{
  "model": "encoder-decoder audio transcriber",
  "dataset": "short read English sentences (LibriTTS-R)",
  "train_examples": 26041,
  "noise_aug": 0.01,
  "time_shift_ms": 50,
  "n_mels": 40,
  "hop_length": 160,
  "input": "log_mel",
  "spec_augment": true,
  "win_length": 512,
  "tokenizer": "word",
  "vocab_size": 5132,
  "encoder_arch": "convnext",
  "encoder_norm": "layernorm",
  "encoder_activation": "gelu",
  "encoder_mlp_ratio": 4,
  "encoder_inner_norm": false,
  "encoder_moe": "top_k",
  "encoder_drop_path": 0.15,
  "encoder_num_experts": 4,
  "encoder_moe_every": 2,
  "encoder_expert_mlp_ratio": 0.5,
  "encoder_experts_per_token": 2,
  "encoder_shared_expert": false,
  "encoder_subsampling": 4,
  "encoder_layers": 14,
  "encoder_width": 256,
  "encoder_kernel_size": 7,
  "fusion": "cross_attention",
  "decoder_width": 192,
  "decoder_layers": 8,
  "decoder_norm": "layernorm",
  "decoder_norm_position": "pre",
  "decoder_activation": "swiglu",
  "decoder_mlp_ratio": 2,
  "decoder_head_dim": 32,
  "decoder_fused_qkv": false,
  "decoder_bias": "all",
  "decoder_qk_norm": false,
  "decoder_parallel_block": false,
  "decoder_inner_norm": false,
  "decoder_positions": "rope",
  "decoder_cross_attention_every": 1,
  "decoder_tie_embeddings": true,
  "residual_init": "none",
  "optimizer": "normuon",
  "muon_scale": "match_rms_adamw",
  "learning_rate": 0.0074,
  "momentum": 0.95,
  "nesterov": true,
  "orthogonalizer": "polar_express",
  "adamw_lr_other_params": 0.0015,
  "max_steps": 6700,
  "batch_size": 64,
  "epochs": 16.5,
  "lr_schedule": "wsd",
  "decay_fraction": 0.3,
  "final_lr_fraction": 0.1,
  "warmup_steps": 670,
  "weight_decay": 0.03,
  "adamw_weight_decay_other_params": 0.05
}
Rows from block 3 of the audio encoder of a small encoder-decoder audio transcriber, named by matrix and row number. Rows with one number within an expert belong to one neuron, the router's apart. Each number is 128 + 24 x the weight over its row's rms, rounded and kept within 0 to 255. All counts start at 0. Numbers have three digits each.
Before each expert's rows are labels from the 100 clips, of 14976, where the router gives the expert most weight on average: "loudest" is the band of the loudest frequency at the time of the peak. Only what is clearly more common there than usual is listed. The data: short read English sentences (LibriTTS-R). In brackets: how many of the 100.
# router: router (encoder.blocks.3.mlp.router.weight, 4x256, trained with AdamW), inputs 192-255
# up: expert up (encoder.blocks.3.mlp.up, 4x128x256), inputs 192-255
# down: expert down (encoder.blocks.3.mlp.down, 4x256x128, transposed), outputs 192-255

# expert 2
loudest: 250 to 500 Hz (40); 500 to 1000 Hz (26)
router.2:074159176120120176088104129064165130130126128139125176115143169136152126125126111154071123140117122154095132129085106093107147145174117122144125161118092150084150123108185108067128113085127112
up.0:116111131140157137123122134109104160099130116125162146093114146214107148107116080125158142135160126109108120124113116101125109146133111132147113151154071115152129167126119148121132099158146112
down.0:168085106096138127175119130149142125152097120111106164099105139136104165099173144117116133141107155107072120131129145102146098142127100120130114140109066154165142126123117113110126100124114121
up.1:161128142119155118202061146124108112134124092176193109139146134053127102111102133110133156141128137120110107092140134126147111094126114131121111113154128125146135140135114129159106150163141155
down.1:150149130126147125151118163133131106133113141098124112135129152083129128074139107120145126124141133097136118139162125119110170097132161110145110098170112128100109155132119084136169145121155131
up.2:132160128131124088094125097053101130133117159137115107130126134140145102146131207147127106118174130107164144138114079141143100162125174153097104132124131156119142177119097103127125159100119137
down.2:129136116102140139189131159091148127115102118089100188119158110134136111083113121137106100150125126145102116115116095147106102126099098134136163101160168115161127132130110108084168130175122132
up.3:125119142138140135132127126017156141136130116130135134123100125097126123168126141129114172127139130119149176129143130151135113135184130120166128093122114115140120175106127141160110082089151117
down.3:185158094144135125129125179120152134091140139125148167132172121136116094137124120171144149126151088097130119165119135154159126119090111130129100147131121124140117140124159096139103116136145156
up.4:165096151117134116089096150144111092137109138118128177129171159110112099148113144159134121142127145139162159116155102124143133144137117141184093084126109131153129102131114135087123113106140096
down.4:105129114110098111159116146114127144120147129179171104117133147094107126137138118129143174121109115129150145104148073113137163143137135137136128112129138133151118139088159144151124125161145160
up.5:084108089135068131159135097085149130132118155145124138102117179110130103095124145125128140146115107112149140178114115168134125081122142123135142112137131116118141100103118106169152117149112141
down.5:142159101177124085108139132145098155156123128166104112099183154112128147126059100142112133164139130098145139141100151135094119092132119133093121147116132116116079138141127140142122110117111132
up.6:101131138114105123112126175130156085131107145111124136110138117125139115122090102108117147119151121139119104146161129132124114120173155123129162107128130156108113161117121147132133125171149138
down.6:146060105111138149128132126137107139164151104127159143097134166125157110107135095122154103161153116094135157148119145093123113164103127095133162130132151142143097139126105126153126113141142075
up.7:161133103115139145141145133071135139146107135128150124131154178115112144113109126096107144123169083118121130127117118096130119107127144124120143110125104074142112096114132145128124096141116127
down.7:169149084143149093107115113126074115137157099115147132108124154146146137146111114093122148124131153085131111116128157146155080118139128126120116127124128148141136106106099151117125119079111136
up.8:057133150123142215143140149129097138133133165136158120114127155129104125130150128136139133150115129096135175113131155124131089155143131130140085156132135108138135142106124127141145127104112096
down.8:137121140112112132133133105134137124096122148164143159134186138125112126147161113115129133140133161122140109142113103101112129111073109132174107128113112095159082139130159084128125130088157106
up.9:074152163148121125100124139116067167151144092110126094117095127194142119103126117107130120116131153125114120112119120122127133136140144111112119133150113109102116149178152105126114105083134129
down.9:132082146130134119142136126135136111136174119102137129115154133090127143102158118129183140134132151144102131111156128110122130163132117143153151121099186134106169147139171148130115079080119109
up.10:107133110114137138083121146120132104105113175148125156124178163134116150163154174139146122148144104092119073158103133125139142118116106154103136166138114119143114213062113131072136127129151117
down.10:102115149152160158138153095115127112153108116116106104121139135117177101197144076120107159144121140128135138110103087147132097121129132125126094164149122130141107158172139161147151164111135165
up.11:112094121123134157088155150171139122128133111126115171130084135160112136141085128129117112125103167109139143185155147136148114127133114142141108076120135111132139059177078107139126109146146097
down.11:107161121150129116138124151154138124111174144115104112142111149148158132119055142088123107130121092135155105172127120088127118125103107139140129098120148121106127145135095112133105141143118151
up.12:087125111128105129150111143122116124128118112126099148128128126034144135138138112118128113116103107110169131110078130088101158114134155130106142099121100135127114164128134110121136168179081117
down.12:141111113154106138097118135104110151146141144137130131114134152158103077127136131111126160153139103130161120076093108137132140134096120150114131101190150115169109143071104138162090129166166120
up.13:138137132128130125153145132086138157186133125105098125133150065164125092126132141114133115093084118096131080110146131157136153130162119136115102146115084130130139181122109132088137122074084139
down.13:149119104119122140152141159145134117090118173069116136148133123135132120143144101183183105137144154134152131104113141133107158119111129104135118114163121132136129122132115111141119139151136150
up.14:122085075137110104136146157128164102159147127092134131111127153126139116167151159136145148122143116135132126109137162141119173154121128158172117197137158130109134151138154137151132096148130131
down.14:148120153155101130166146171106145130124133140128137149114100122142117139180112168143133119151145127086119141103114142130146114140110113118175089102106113161075109122096150106117129141164146086
up.15:152105113155118150115117130095132119124142141136169155147080084123100123100148125095122140136178170128116158090124157137119152101130103120140128119141165055067129132120115116152115136158137152
down.15:099108086130134117125108171143127158119107117159133134098148104132144203157127149143140107129121147115057129104111138133128123137144172137143124116104141134097077105124128137155142122159144142
up.16:117103132135090125136115155112120147122125150103117152142133130074121157102114102142115115127172103113090105126134116154146151131136112147065109112106105124081135102108090125067126148161144144
down.16:106119120106147089125132107081117112161132119099141108122129116152125130148143123122101148127126171136149126128104133093127142143126111185088119094152121123151116111094143148108181109133125149
up.17:132140124109153109112147142106165142123130083183103090149098128109131154132130156130136124099127105162126142147133151108134115122112135126115082143099112147122124171188170122097142076111102132
down.17:143072087132160174143135121102115118118117134141121098155123112067162107146111104140108098143132074170146108158115140160165130113168137126140123136182184124115095110127132131174130146094144142
up.18:154130124165145174129135117124126194119095139110183188117157078133133155123132129099120068121070154140130136116119136141149101110136130126160152141110149130131123124106104103095123118114110113
down.18:091127133164160164104114132111146137137185122108155154116091119163128122132125130118110177131129140129131127161151084113156135108115094092125137117144139115118133147170146136142077130112119145
up.19:151110134127130116104133136095119078159131173120121122134126133127170158080114142134075141140133132126148119168108098138130120138125131126204167150107158123154128104106143115169124151113085127
down.19:140133123122151146145118066115116153137092111090119140126145116142138123115078128136104189170122123104131110162105134144189186154113131102072126124139137141115117139126152121153136106102126129
up.20:134098147116134148134112132142123144131126161138104115129104120118104101111120095063111131113179148133106119087078138151118129142103113126134153115105182108095137135121083129128142107147104118
down.20:108130112126094129130091123125135138161137121107105114138148149175141140160157121151136154130159125102136104130128143117139104090151138136162115138120117117096092109134135168081160168111123141
up.21:142127137120100091114139146120167140126128146095111105087150148158132089099107131114113124140111139141114080114131148147110158154114158130154100131143112142097134108110106110103122106114103114
down.21:144123144122140104136110130121130128141163123152115132115148133181115127123131120167104097088108152114096120112123145118130151170097101117135115120171120116160107158149147113162113098145129128
up.22:120120183129148162116151166131135167144105170104137151111093108151133080082114181130154103145140108139123130162124129134125111128163131134108170111141140102115132141166108189122121149110147134
down.22:120150097091118115171113110096135122092129159109138168118077091148084076107114162141092133166129090132134131147148102142154135164118111131153131124145125106126155141151153114120122123139130077
up.23:139163112142164124123137111070115152163132142123147114150086131051128105154141112159130094134154139140133095118075115099131124140118099123115131115120184125123117145186141106137115119137095134
down.23:113126110133131115137100099134111146108154145129107128107153072089104121119115155095148127138095140083175104094161132148155124181121074131119105135150189078129112140110101121195138151084088100
up.24:101133117124164197133120138118158135121129162119102157126098115145146143149164124136118107145116133152138116112115127108109144141092150119168120133101089093152120144099136119173139104109123139
down.24:141144114161162102133130081124116126119107113128141161137144158079115124129153145132123168131079151111095113135144086156114157104143109084143138143151097107115090115108133107077149152163153128
up.25:116123155133102114110148129102076141138117149128115125155139167203110098110103137111186058134156106102128186091100158143118115122140125125115144109099080129113131078129129117104157134154122135
down.25:109155126140106106101111155127150134102082143140131109140144154108103105130131145137110141105138118116159122119063142089079071125109078142152152116110146135158138142090140159133110125104128119
up.26:098095148142140111167177121177144138125135156164130095109127166132138149124141149111112108107131155129122166108153119156146125123108132124125069144110105147128118123124153148165137140107127124
down.26:118128088128131107141154112141123137124150135185085152108154130108119144136118142129127127129138166117146148123150158111153142151136116138109151121135123151118109121131158111129151115129149122
up.27:122133099145149091165123089186087122122134139113119147111125111130129096138106105131080159131111178120142122110138119114138119108074091130078114105120166139182136131143050136142145165121113141
down.27:153120093109116093103135139097153097126149118153118095088089099154119115087114141086104075123169140161150131109152112107143090158111155153188105135159146136149106163107123087133141153080132106
up.28:105148139119123125126124122139094130121115138142121075107148154150104142141104123137114135120085167133129129139142142133171094123158136141102144160140131132127132164115125118083120144128094151
down.28:117092085121103116124174140139114124145143104162097127122155119102183147128090108102171116113138144127143079134119107149123149135172122131146087135119143146093141178135110094133138120097092141
up.29:122135162133164141125119132088117147136131116137155146134126098239126147141121140146094132136106091130089121121133115121152149135114137122132143112154102113159135161125151119092128167144217123
down.29:133145107118131151154140120106133162138091141120143131134158140108112122121141113117122154102142152165119142088133096133134116093145132138129124168058112118124185137085154120077089219133103143

# expert 0
loudest: 250 to 500 Hz (41)
router.0:151142122116109087103151124149101122120146106130122107146171146167116113112133146091144120134122145165131164115135137117153107126144113147139164129125180120097117134170092087144125147154181114
up.0:131137166128139134129171108128129086095136175102148120159165177125125108119143139087147139143155142133137127123129132111121052187088156130112136151141167163150112166142118112142144134153101140
down.0:135146143115138129132145141111120132147170113111113132061139162128100141134135151130147123085152113160125128095122150139159162179142132127167151127135081151144126140128122117121129135114144085
up.1:157125160139136146137155123040141135158121131129149130135173119138132129106140132163135129139089116112077145140139153116128123114099142125138129160122132133121140134148130135148130091108104134
down.1:108127095138142120117145116096121171091175113132126143118113112118133122144083134061153179120125101135115115149134124116111145134118080108140142116093136119112117137121111132142129102158119141
up.2:135151079122125167121111130076159107109135135119117131125107156111130141139115117120120132123141143127118097064138109118118155148093107102135124154166184165135116128099121086122114166127090135
down.2:124126151152147122145089141106115123120134142175111103147106098099152135129139132098126121120092128166117132138154123170153139108127104091176142127151115166108116117105126118119113106102152161
up.3:090142109135120087155145109151136093161123091157138139112088167115100129166126139140109139118137122130107135176139089129145163102120124150096130119122073167156112134096138117145139134127090113
down.3:136110135134139111081144168128094125117127170119155119134156105113121127092148142081108125143167106124086118138109098143105159167143136154161116122133160111109121122078100108121105102093104074
up.4:113124154144062143099139143152112118132143112146140155120111137166132119127130128131165082124128143162121112169148131111160147119121128128077102189100147164117119126131151107141112136067140110
down.4:112100119147105131126136122081135163102141129129162135112152115156090174093130108148130138139088136071119139176115117127121152135136139135163100160154143098135132145154123179127150091105131124
up.5:135103119097096175102171155168169101120132110121079112144152089087127138153108119091134097124137119145120144128181118157135129148091141116100089149114115163088138143106119151118109151144140126
down.5:142121151123130165173131110179178162134160120142115112117151091174140101115143175136075111105100103099108065103142103105134145123098139139122139114127123135102153137140133133124129140165120091
up.6:112149123116109123120134156097087159139115127075073106107090147182134128125124134133123160133114109102124143101096114111107117102166124123141130136119080090157130108131108117081146153138140152
down.6:142135106122130099131148170132128118109118121099119133165115107136137119118136150122179119086111097129136137133114125166154141101124056161087078160102101126105129124121088115130135115175106132
up.7:156118125120146093104118128145098097125144111149125127116165139090124157116131103166172120132136105114159131126162138099109094138155134128162128081130114138162127121106102119140132124071131145
down.7:126110105139141134121143074149102131126119108178095138169139107115150123124130153127063155108116163136130138159154120137145141145160125113115106117111081102068102104143130153136113138130174146
up.8:104128135119152126125096129183170173133150130115123142159139106097149146142119113141128168080122127108081154094094118170147101124114180104175096127133058159135125136132148155120126093101099153
down.8:121106093122173160113081100142142104128131128107153136118138136099120129132124112176111123143166151173114134145117132129159106189160138120167143121128116136079153129111118146174161169071124080
up.9:128127128112162067143137116086141124110132103103124115138085159066116126129126125140122114138159145092129067160113136144125135104107105126086186116137085108153144128120134141114144150143126118
down.9:118103167141117157159098127121114114089154087163114177116133125101125122134154128151117107114126171136165079128122162163094158132093150147141116112123083167134117099110169115087151161129120127
up.10:139106158126100176103123132085131147111111138094153128139174161139118128144127130144158133150141150148112189165133130142125174132137102130129125115124099124164124120107116097074123118096037135
down.10:132124093127122097139152150115118158152174146144146138111084179145110124118097110079120134131105153140102145096094087125112098108133130131155138084128162160099137107121172162146156119146170161
up.11:112108109118139123111100149118141163130149151086132154111133162039130135093146127088114157139164155146173127080183132101109136123165116116137099197166151163122127124108128109158108128163082114
down.11:107154147097100142100144173113136138103146137152153134167117107120117086144132148135120097171093100140145115081131146106121139112102145078131122174134135173142116135128137123105115096131176137
up.12:114150172133133136151150124141133133124127165092150102121172113175124156128117164119142138142100091099121083100138126135134148091089110141152131107120132105112126134117111147137142179184143122
down.12:063110106111108172128101209136135093092123166150137103158106118143157130133121131141155163110158131114161117123184077138132115128132118134117118115136141125134142137139136208129133140153129152
up.13:126135135134092079096137091157114085143131139114148163144163156075134088143130149117141107121105119150138100121112130116113133121134117135118123105120123164099129100145136148106148102121131111
down.13:145093091126132130118120114100139122106129124087137100094096143135115102104117108168118121115107116152157117138165149140124080118099147106183112101151126107140127136116124162130132159132138104
up.14:135135123131131113124110096126153124095143129074114126125101130156123099149145143121175167121156127146120182113122137138135110130124131146169080115139078138110132117135107108128109131113166122
down.14:123138148158111150139138180142146134110126166143115140132133121140136080104140133113121102116158108175108175107115123143109085130121103142123081136119095069118125152123114142128096125137135132
up.15:145128142134134159148097152122120131137147133162159131153104120118129103127144128114126134156137149169094100105097145141150098149126162122141150119127097113154127168103126156100139133150143136
down.15:128110123112103159109140150133130149112144156157134105138095157151100128097124130136150138187093104112134122164137149102081141141093122107125148174143118109170136144129115119130097133138133163
up.16:124125119135133090102098103107120108123134114122114145136179147124157117131129191125137126152082092131133093129126115133132125114159143140062151135123156150085124125117079131123114137111118169
down.16:170089144123122119115125101138111126158114164115162141155111151104140151086097121109159128132157113129156139163182120106138160125147112130176133127152160138142142117147098139098162132119119123
up.17:119124142134103141116127124129121185136116120130164132120079135147133128099124134129108105125134158121118107129169124121120119146139131113151099137141137084107119142147152115118124115112083128
down.17:092112197129089113091149179065140136132127147141172108111088125154163151111121157111125133121121137098142114122097089119159111139135111142081140134122119160131142112088148120165129127117139149
up.18:130143117125106178146160110054138102136106116113141167099142141146139120112167118165129160126095143098112109115097135120129133095158147116127147126143128131124142107162128109103128129098141127
down.18:131072140148132138148108132124133119111122174110107164154093135154124129112137096129124116153100147166075123106119155137138100173157144123110145116151124116145133152066124142094125111130135146
up.19:099119118123147128134123127172083111145124108138126107094123119107126135100129117135116136127116135117130156159106137146079147147155077132137159117155097153117132129094113112149105130117120124
down.19:121137166120126078140116118126218162131096125146111122121104142099164122125126124156103117098110149123101144109131130130139115148160145126106133138136109124130118170128134100133167137121150146
up.20:125157160126136136104122131103126141119092104156092157096123134124133118109098158156104136151137128135119131113099125105142135121115071141133117100102123152117103073161107119148168122155137142
down.20:094150152134134124157087127168134116119153143128136133149197127102151121102100140144145138100125118127134101086149126181116138122119161097126142125159109169144134103162101157142137173133114183
up.21:164118120121095105151136108083151151152153087115132206133117080099139140159149112124147113149117107126113090168167135159116148152140157130116149119125083093105109145132120127084114157100099125
down.21:160114081137137103126131134146150125135127141141149125136117083200136177112098138087142116139128125124148191129140112105107129150123143143131137144128147132162111059161095123089158115098121137
up.22:102132148112161161120116112086133145141135081117183141123100088119136104127128135127121149099171128157116152153147154127115069132119133128218129137074140097137115098166134150108106134109142098
down.22:102118145112136122137126129112144146136101125129115173135083160146130129101100152124117127140148161118089106117150126142125139127172171131134113163137085121165151155138154107117114151158142108
up.23:163113109124134123131133130151139135125124115130129146112155144182146117113118123161114182117130145133108162114143130150130064112145112124148123139146115087136138138160147108159123159152131107
down.23:147146125132114118191152171151115135077097114114140108112156162171133152157113148132101132125108147127103127129184116160126130103141109121106133144117133098139144127151117151124144134087171105
up.24:134151151125119130095096138087158168127145162091135196135109100123114135153104080159137152131134131148129169133116155135119139169109131142082121148111088154094129111106116126136141119109128104
down.24:118173127107156136139107184136095140123135135095134131123144127130104124117103207086111143140124142120099093091110144117129171092153100119091139168097148115109133144105155146141119155142104140
up.25:118100166117121129153098119094109137139115106089147135107130124092145102128108117105126132111143102110140138116154142132127077121095143135174107118097108114134126147141134123170142132156140149
down.25:131136095110143097158099110133138098148095163106130106127135108137111155144146156132099121130174118103146145091123085125130151152124134126138147133141147149171113142179143080098158106131106111
up.26:145154090133127102164104112161142120183123105139162090118107132168153123176122113142132122119104143110156110171123116156109155085125116128114162105151096174127125129137150123151137164091084143
down.26:150116103134120131094070136142107143141133128115120113174133165114153131118144120122166097118079175121111102120145138133117140113112121135112150141112120165102095119130127148112114089104101115
up.27:100130125115123133173146126111121166129131070133135105129164123116125157134107132109129128135101127112160150114120130144116134132047148131134102151132113087118132114154108179125149123136173129
down.27:146128131108168097116155154145150163164077099101139112173132068155116150130158097159081195103153148105160123081127116112134093087109098149152144189108162130105152136101111175148082160143093132
up.28:137168096120126152143120132085103141119113112127157116118135120138113112129134120144184116158148149110122153142098122126137148111171103142134123113110102130105122076143126158143124151134162144
down.28:130148158113139136119125123157183155135153144107154095161169164120133138138097147099100164129145145137172107161091089189123164158154125117110146130137157127139141111135118166107133136126082132
up.29:157139173139138131087118130152179113114116175167119107112108110089126142185105174129121108151131136125138175143088144152090136116145130138110122104108080085121133145127082150085102140114133124
down.29:133121095165138131112112134114104112078143149128112153105143182105132131137153109140147173090101185133112126124147132140154168152131175119158152122123111124086130102165130136114115131197095100

# expert 3
loudest: 4000 to 8000 Hz (57)
router.3:159107093129127077160139145186105157119151117141138138123103127135133134163144147131169166086101129121142094125139143162151152096056110124107157104121076138191128100125111138182142115150150140
up.0:106139148144123131125117120173138135143130117139138125147133131086136134122121170127131138130111133098147168103115110113154104061111182121116112138153135135138140170101159127104125122135107105
down.0:112098127142100133098120151143089130121159128124139111158145145128108152131076091116167148110164132115074137096125159130128169082108104119144169129141144094112141106124073108112119103108122093
up.1:140114149129129119152131129132158141157134135118139133108116162141150139133122137108114155084140089133159137113104139166098141144114142124077127109098093133143133105117120133170142159115126153
down.1:091127170151068130104090096130142165134117126133126124117121114108171117151126101101150157117156147139125129137134115106156148116165141109149142113164091158153113194148113171123127182158110096
up.2:141112098158151101095099130146146135102133112067154149101160104104134062113108096141144137132125171143145114106139138147128123193143177124121183146087109111120137116174088129147129131138149129
down.2:118093121157141152106099128139148128123122133114165099151131171145089142163070122137107140140110148083104153120138129167115126142151135127144166089135129133099077167118130104134151151112100118
up.3:152137119123125146127080098148082107165132137120144092133182130147146149074136118125096117103132145143136143113123107158121118156151127133102085150116173125107130124076141094158170143090112120
down.3:130122108109166135137113104123154168072122138142136120147139103115105108112123154165151113095119134090115123145118121118098106140132126140126106110140129120114143154073118105136122119093101110
up.4:148155148118105096121179087114126135127128121137140138124150144105138099110107115132180121161128117148119126099134137110131125138123144140087139137105125073110128162134122141095134099103109131
down.4:105134091131118152074106142135146112120126146141126120144082110136096126137107122122124123113135173147169171135107133080125132170128064072159128102165138143130139157129126175146138150114131131
up.5:147120103141118162115110119093134143172125173109087135130144163080116153106118106126176104113086164104158116131159113160117134126153119114116177127128139143139124132108112112102133088123148144
down.5:119110139106122090141142111092123104088124079083170122135104152133123120115136140183092120111177115122115170115121123113117115112135171113150160151148137136094137143089126152100161150107117109
up.6:111125079116143107191123170118100153124126111160140116129168110128113159158123090153106139117152132169145128180163096115125114142146164124099085090144139132126118125152145141135138164116076122
down.6:131115111112140141076095166151140107150112110129153126114130162109133167089148134135152087151094138147108139148130164144118088156093115093144148125139129140111097133110097167139152104122173089
up.7:172124077141134124158105106115094119122146118121144085122154130131123138129133121130118128106093148139121153123132103132115120116125062141115105154136133117099140141101162155179119119132110145
down.7:105177138073147168152136129131160124123137116120133121163121123136151094122129115124115123140152102099129066141118138150099157152144112113138113110096107090107128102115113133115111131081116118
up.8:169101129151111146122101133163108121084127145144101149158119137075144132162134137167110148129142099088137116140111126137142126151105123123121142135129092141116121138101111126162125117092125119
down.8:143107072121105095098121149106130132151147113109149086124179142073144162128128129132161114126081111119102145143136146111131156096136116137122159130139143096130129102143069133134139097148113111
up.9:159092136126122186165123117154131112161105103098193144118167142102142117147125116104132123139119143137156118148112139121114138098107123130113124094127120116100128162124129132128150134104156160
down.9:103117137170085113115145097113116152091100098078129134134128183082101115113161116157136119085147116124087102097106151100104137104148096117130134136106137080098138127085126159126132143110123146
up.10:151125127114092135122134115121090058140144096124149098108093091189127145106105131134099112094127148114126124112103137186142139130111120128101097123097136111153132139113112156134162124117139136
down.10:097172143086129140132102094130150111122127123124148095085104117109114142149149120106121100113091122131174119118154119152147144091135092163110121105096184094134154113120114100107083169101147152
up.11:160126114134135166116161091085064132129114110134145092109143171134144144137113108116116157127100104140123146141133132136118145167114140111080146206110118158149122150126139092109133134108126137
down.11:107124100108077108104149131144147097143108121121148122139138123092095104137185131123119140136135153115157125165124104103072110119110101155147111159130147132129128165118142121155112108159117161
up.12:144163131125178094112134116123131175088128097113099145155135129103132098164116152146090108127096141096131119102141141148120149121174059122153124094119081110099138110121110156065137083150128132
down.12:154071115125105123119098153121125175096106100140125113178120147159144154139103092166182167121142154100092170113141148135146150138108111136135129143155111144143107115138137112149158111158111115
up.13:112156136126138146110105139143149124140133116138157126131130072170111104143145138159133142129096124118140126153145147128165148144163157147136143158133088107128123109117139144127121147101178117
down.13:059099095155156127152093148127115091090087110134099113147075153123132133163110070109155105107137140091106134137180133169127124115139141092113097103158121067110140125114106140143132128127129081
up.14:099114108118128149124058134176128146136121132141180149134159128131135098119126090136117151131140109138086087114160091154128108142157068148125120119136117174118136116145150142186130113137123154
down.14:146121155096113166076155133132144107121103146132164141123126111154130098119151166129152140145152112121131131167073128149109135161066137137149138150133126098143120091147120112160117128131143087
up.15:134108084131147121128136121127157120127112115125177126122129119147116150144136102158147147124121132128155152089108162121161165142142097130119162091149102104141130162142126137164125124117121121
down.15:133095147121139141154119133148158127130138106110114151059096133125079101094122139094115105146119087162164092133094122119123187157132128130164128141090168107156127142148181095163153098111130154
up.16:142162110126165163132128156115119146114110166089161145147124135181116136133134130114144107131139098147123098108076134150129130130168106124131143151139163129130125137178148123104117100138198116
down.16:116179096148168139105138134123092081123137128122111128120121119173146136138203133133117161130088115118126134099129128149058110081130082113121149131115152138159089155119174120100105131131113167
up.17:173128134125104134123150135151139196126118092114141172140092080122126105140140096117106148132142149119106119101135117106122135147171132132120148128138091116134139124134114099157121164110166154
down.17:129115142113114123137165138148152112121116156155130125111083153111127152113120165123114083180168092166125153159133147117121134121109109121119140128099133139160139133188113105156127113151107136
up.18:131165103113110107138101146104141179105157106136148120107173075117121118120119139142092100120143107113118116113129108155136105103087150134161123177127103069110135091143113122094132076129109131
down.18:124127099182115129120111144116123175115135107173122142091121107140193071109115144146138122146140074148151172096157145140106098145087129122142185127136085126151145120140090118124102097149140140
up.19:108126116139127159086110140102160166127160123147160102112121127188127104164126130126134120131117182106166118131139137150124146152104099123109107181123164140146153094123127132170123165118121152
down.19:119137158120122098156140103139118131093101136148131130147150121106156087100130131137135117140133122157175120141135119132100132138139118149153084117167138104114147168123151127130165126124155103
up.20:122152089134151164144110122096157157133119135140148155122059141122120115159112116100142107143161147151174096109123128117144140131149109135136112166109133112159131085134093115116128121132115140
down.20:137104102180121168133139168110087152120138111148091154133125161150130100090124162144131136117137079101109148138111095118111133142131141125121139169123132139132127136156071138170141151114117126
up.21:096145194130095135096164148136177126153128136123125141162171112097137114116141171123122141145126174120121158096109162105137140129141081119108145102102123088093117163139122126146126092117093090
down.21:122153108124132118093106110115117115159124102141124116114146125121126081120109150108083176148134121149172137085117151110126128078126128161152145133109081190130088109093123144097108143166132121
up.22:144140132158180129118124139102126070144134166151138097129151105103148148118115144158141097136103094101122119096130136112142153117113088145087101134103168142092127153104094161157121137095126114
down.22:139160099121144088127143140156126156141111116142120130121163119143177124116149104167136158131130137138108155115137101097127138100126084156123123141098115085139115148186116188131117109095112147
up.23:151129119117145156117147131154132102153133103104084144137168117128113098133126129148097112117091124099153171137134111161139147139102151125139102145137149159135098158113146126072117107129117131
down.23:158106151137105127167110102120147138129115138142100109150144130086167138094098103117112134115104095082089146141186100113177115144158162125104107118131136157121118119091159122139124103121165116
up.24:164137139102080097142152115140154125101128140119134155112141111103138137133112134125173117130114093118166134106120158136122150145128118131126166084126145115131135085133154161171117107160131115
down.24:160124120105108155173119112112108129139165117111118094095143091157126081110134094153113145112114100127114144135176094139156101136130112088138089126179165152129109125130163115109144133108137131
up.25:132107164156117156093133127145093130168135130167130087157186084066089179150120095145145131112106094101145106127116107114111128116132140131144111070126095079142133097090095112108145131138133151
down.25:145163095124136148140161122129070106104139153132159136079098120127094132106142136137138087111141122119135124134158171099160125141133139118127152134123115150139119127081137159161130120115108076
up.26:128101137121129184151114116091077177134133140104140153138101121129137145124106130156154105125125121144087157111132107111107150119159132111104108083156164141152117137140147103103126149107135116
down.26:072170092132127103129102109137149125087152091132118122173166075136117123164147156163114141136129125161109127110108127137129130082128142120118138110133139143137135121125079144112132152092140160
up.27:103159105133123116111122113136111146070141120104174115113130131087140126115154109131099129101142152143166165102101116097135141093078115115151174114159126105126133090107168136104138196153115112
down.27:137116159114154085141098073139142152164094111126104122132143112126113155127136151116132141114136128114092159139126142111101092139158130142143118147122079183185129065118156115121151087155110144
up.28:121111108118131108139123153121168161140116158131157152090117129104136139117151109157126156138161114093137134066131120128109084106108101130096090151121137086110130153108104107089146100133082081
down.28:142157124144119166132167161122161151098139151114080136143123127115069114118094160077173120104124071165143125123087152107163124132139136113148158089152091101130104118186115134108142126131129100
up.29:143121125125088091141161122126108177164138076060093153138126149255146102134127129132136087135123131115180071134111138124111121118111096129113146080127102134151122134115115145124159100140155141
down.29:121155122105158100148123093141084165085100104130133130146146147140131133089145147104100106133110152119103133139131128134127118092134133135163126126076117145146180119191099146077151135117109103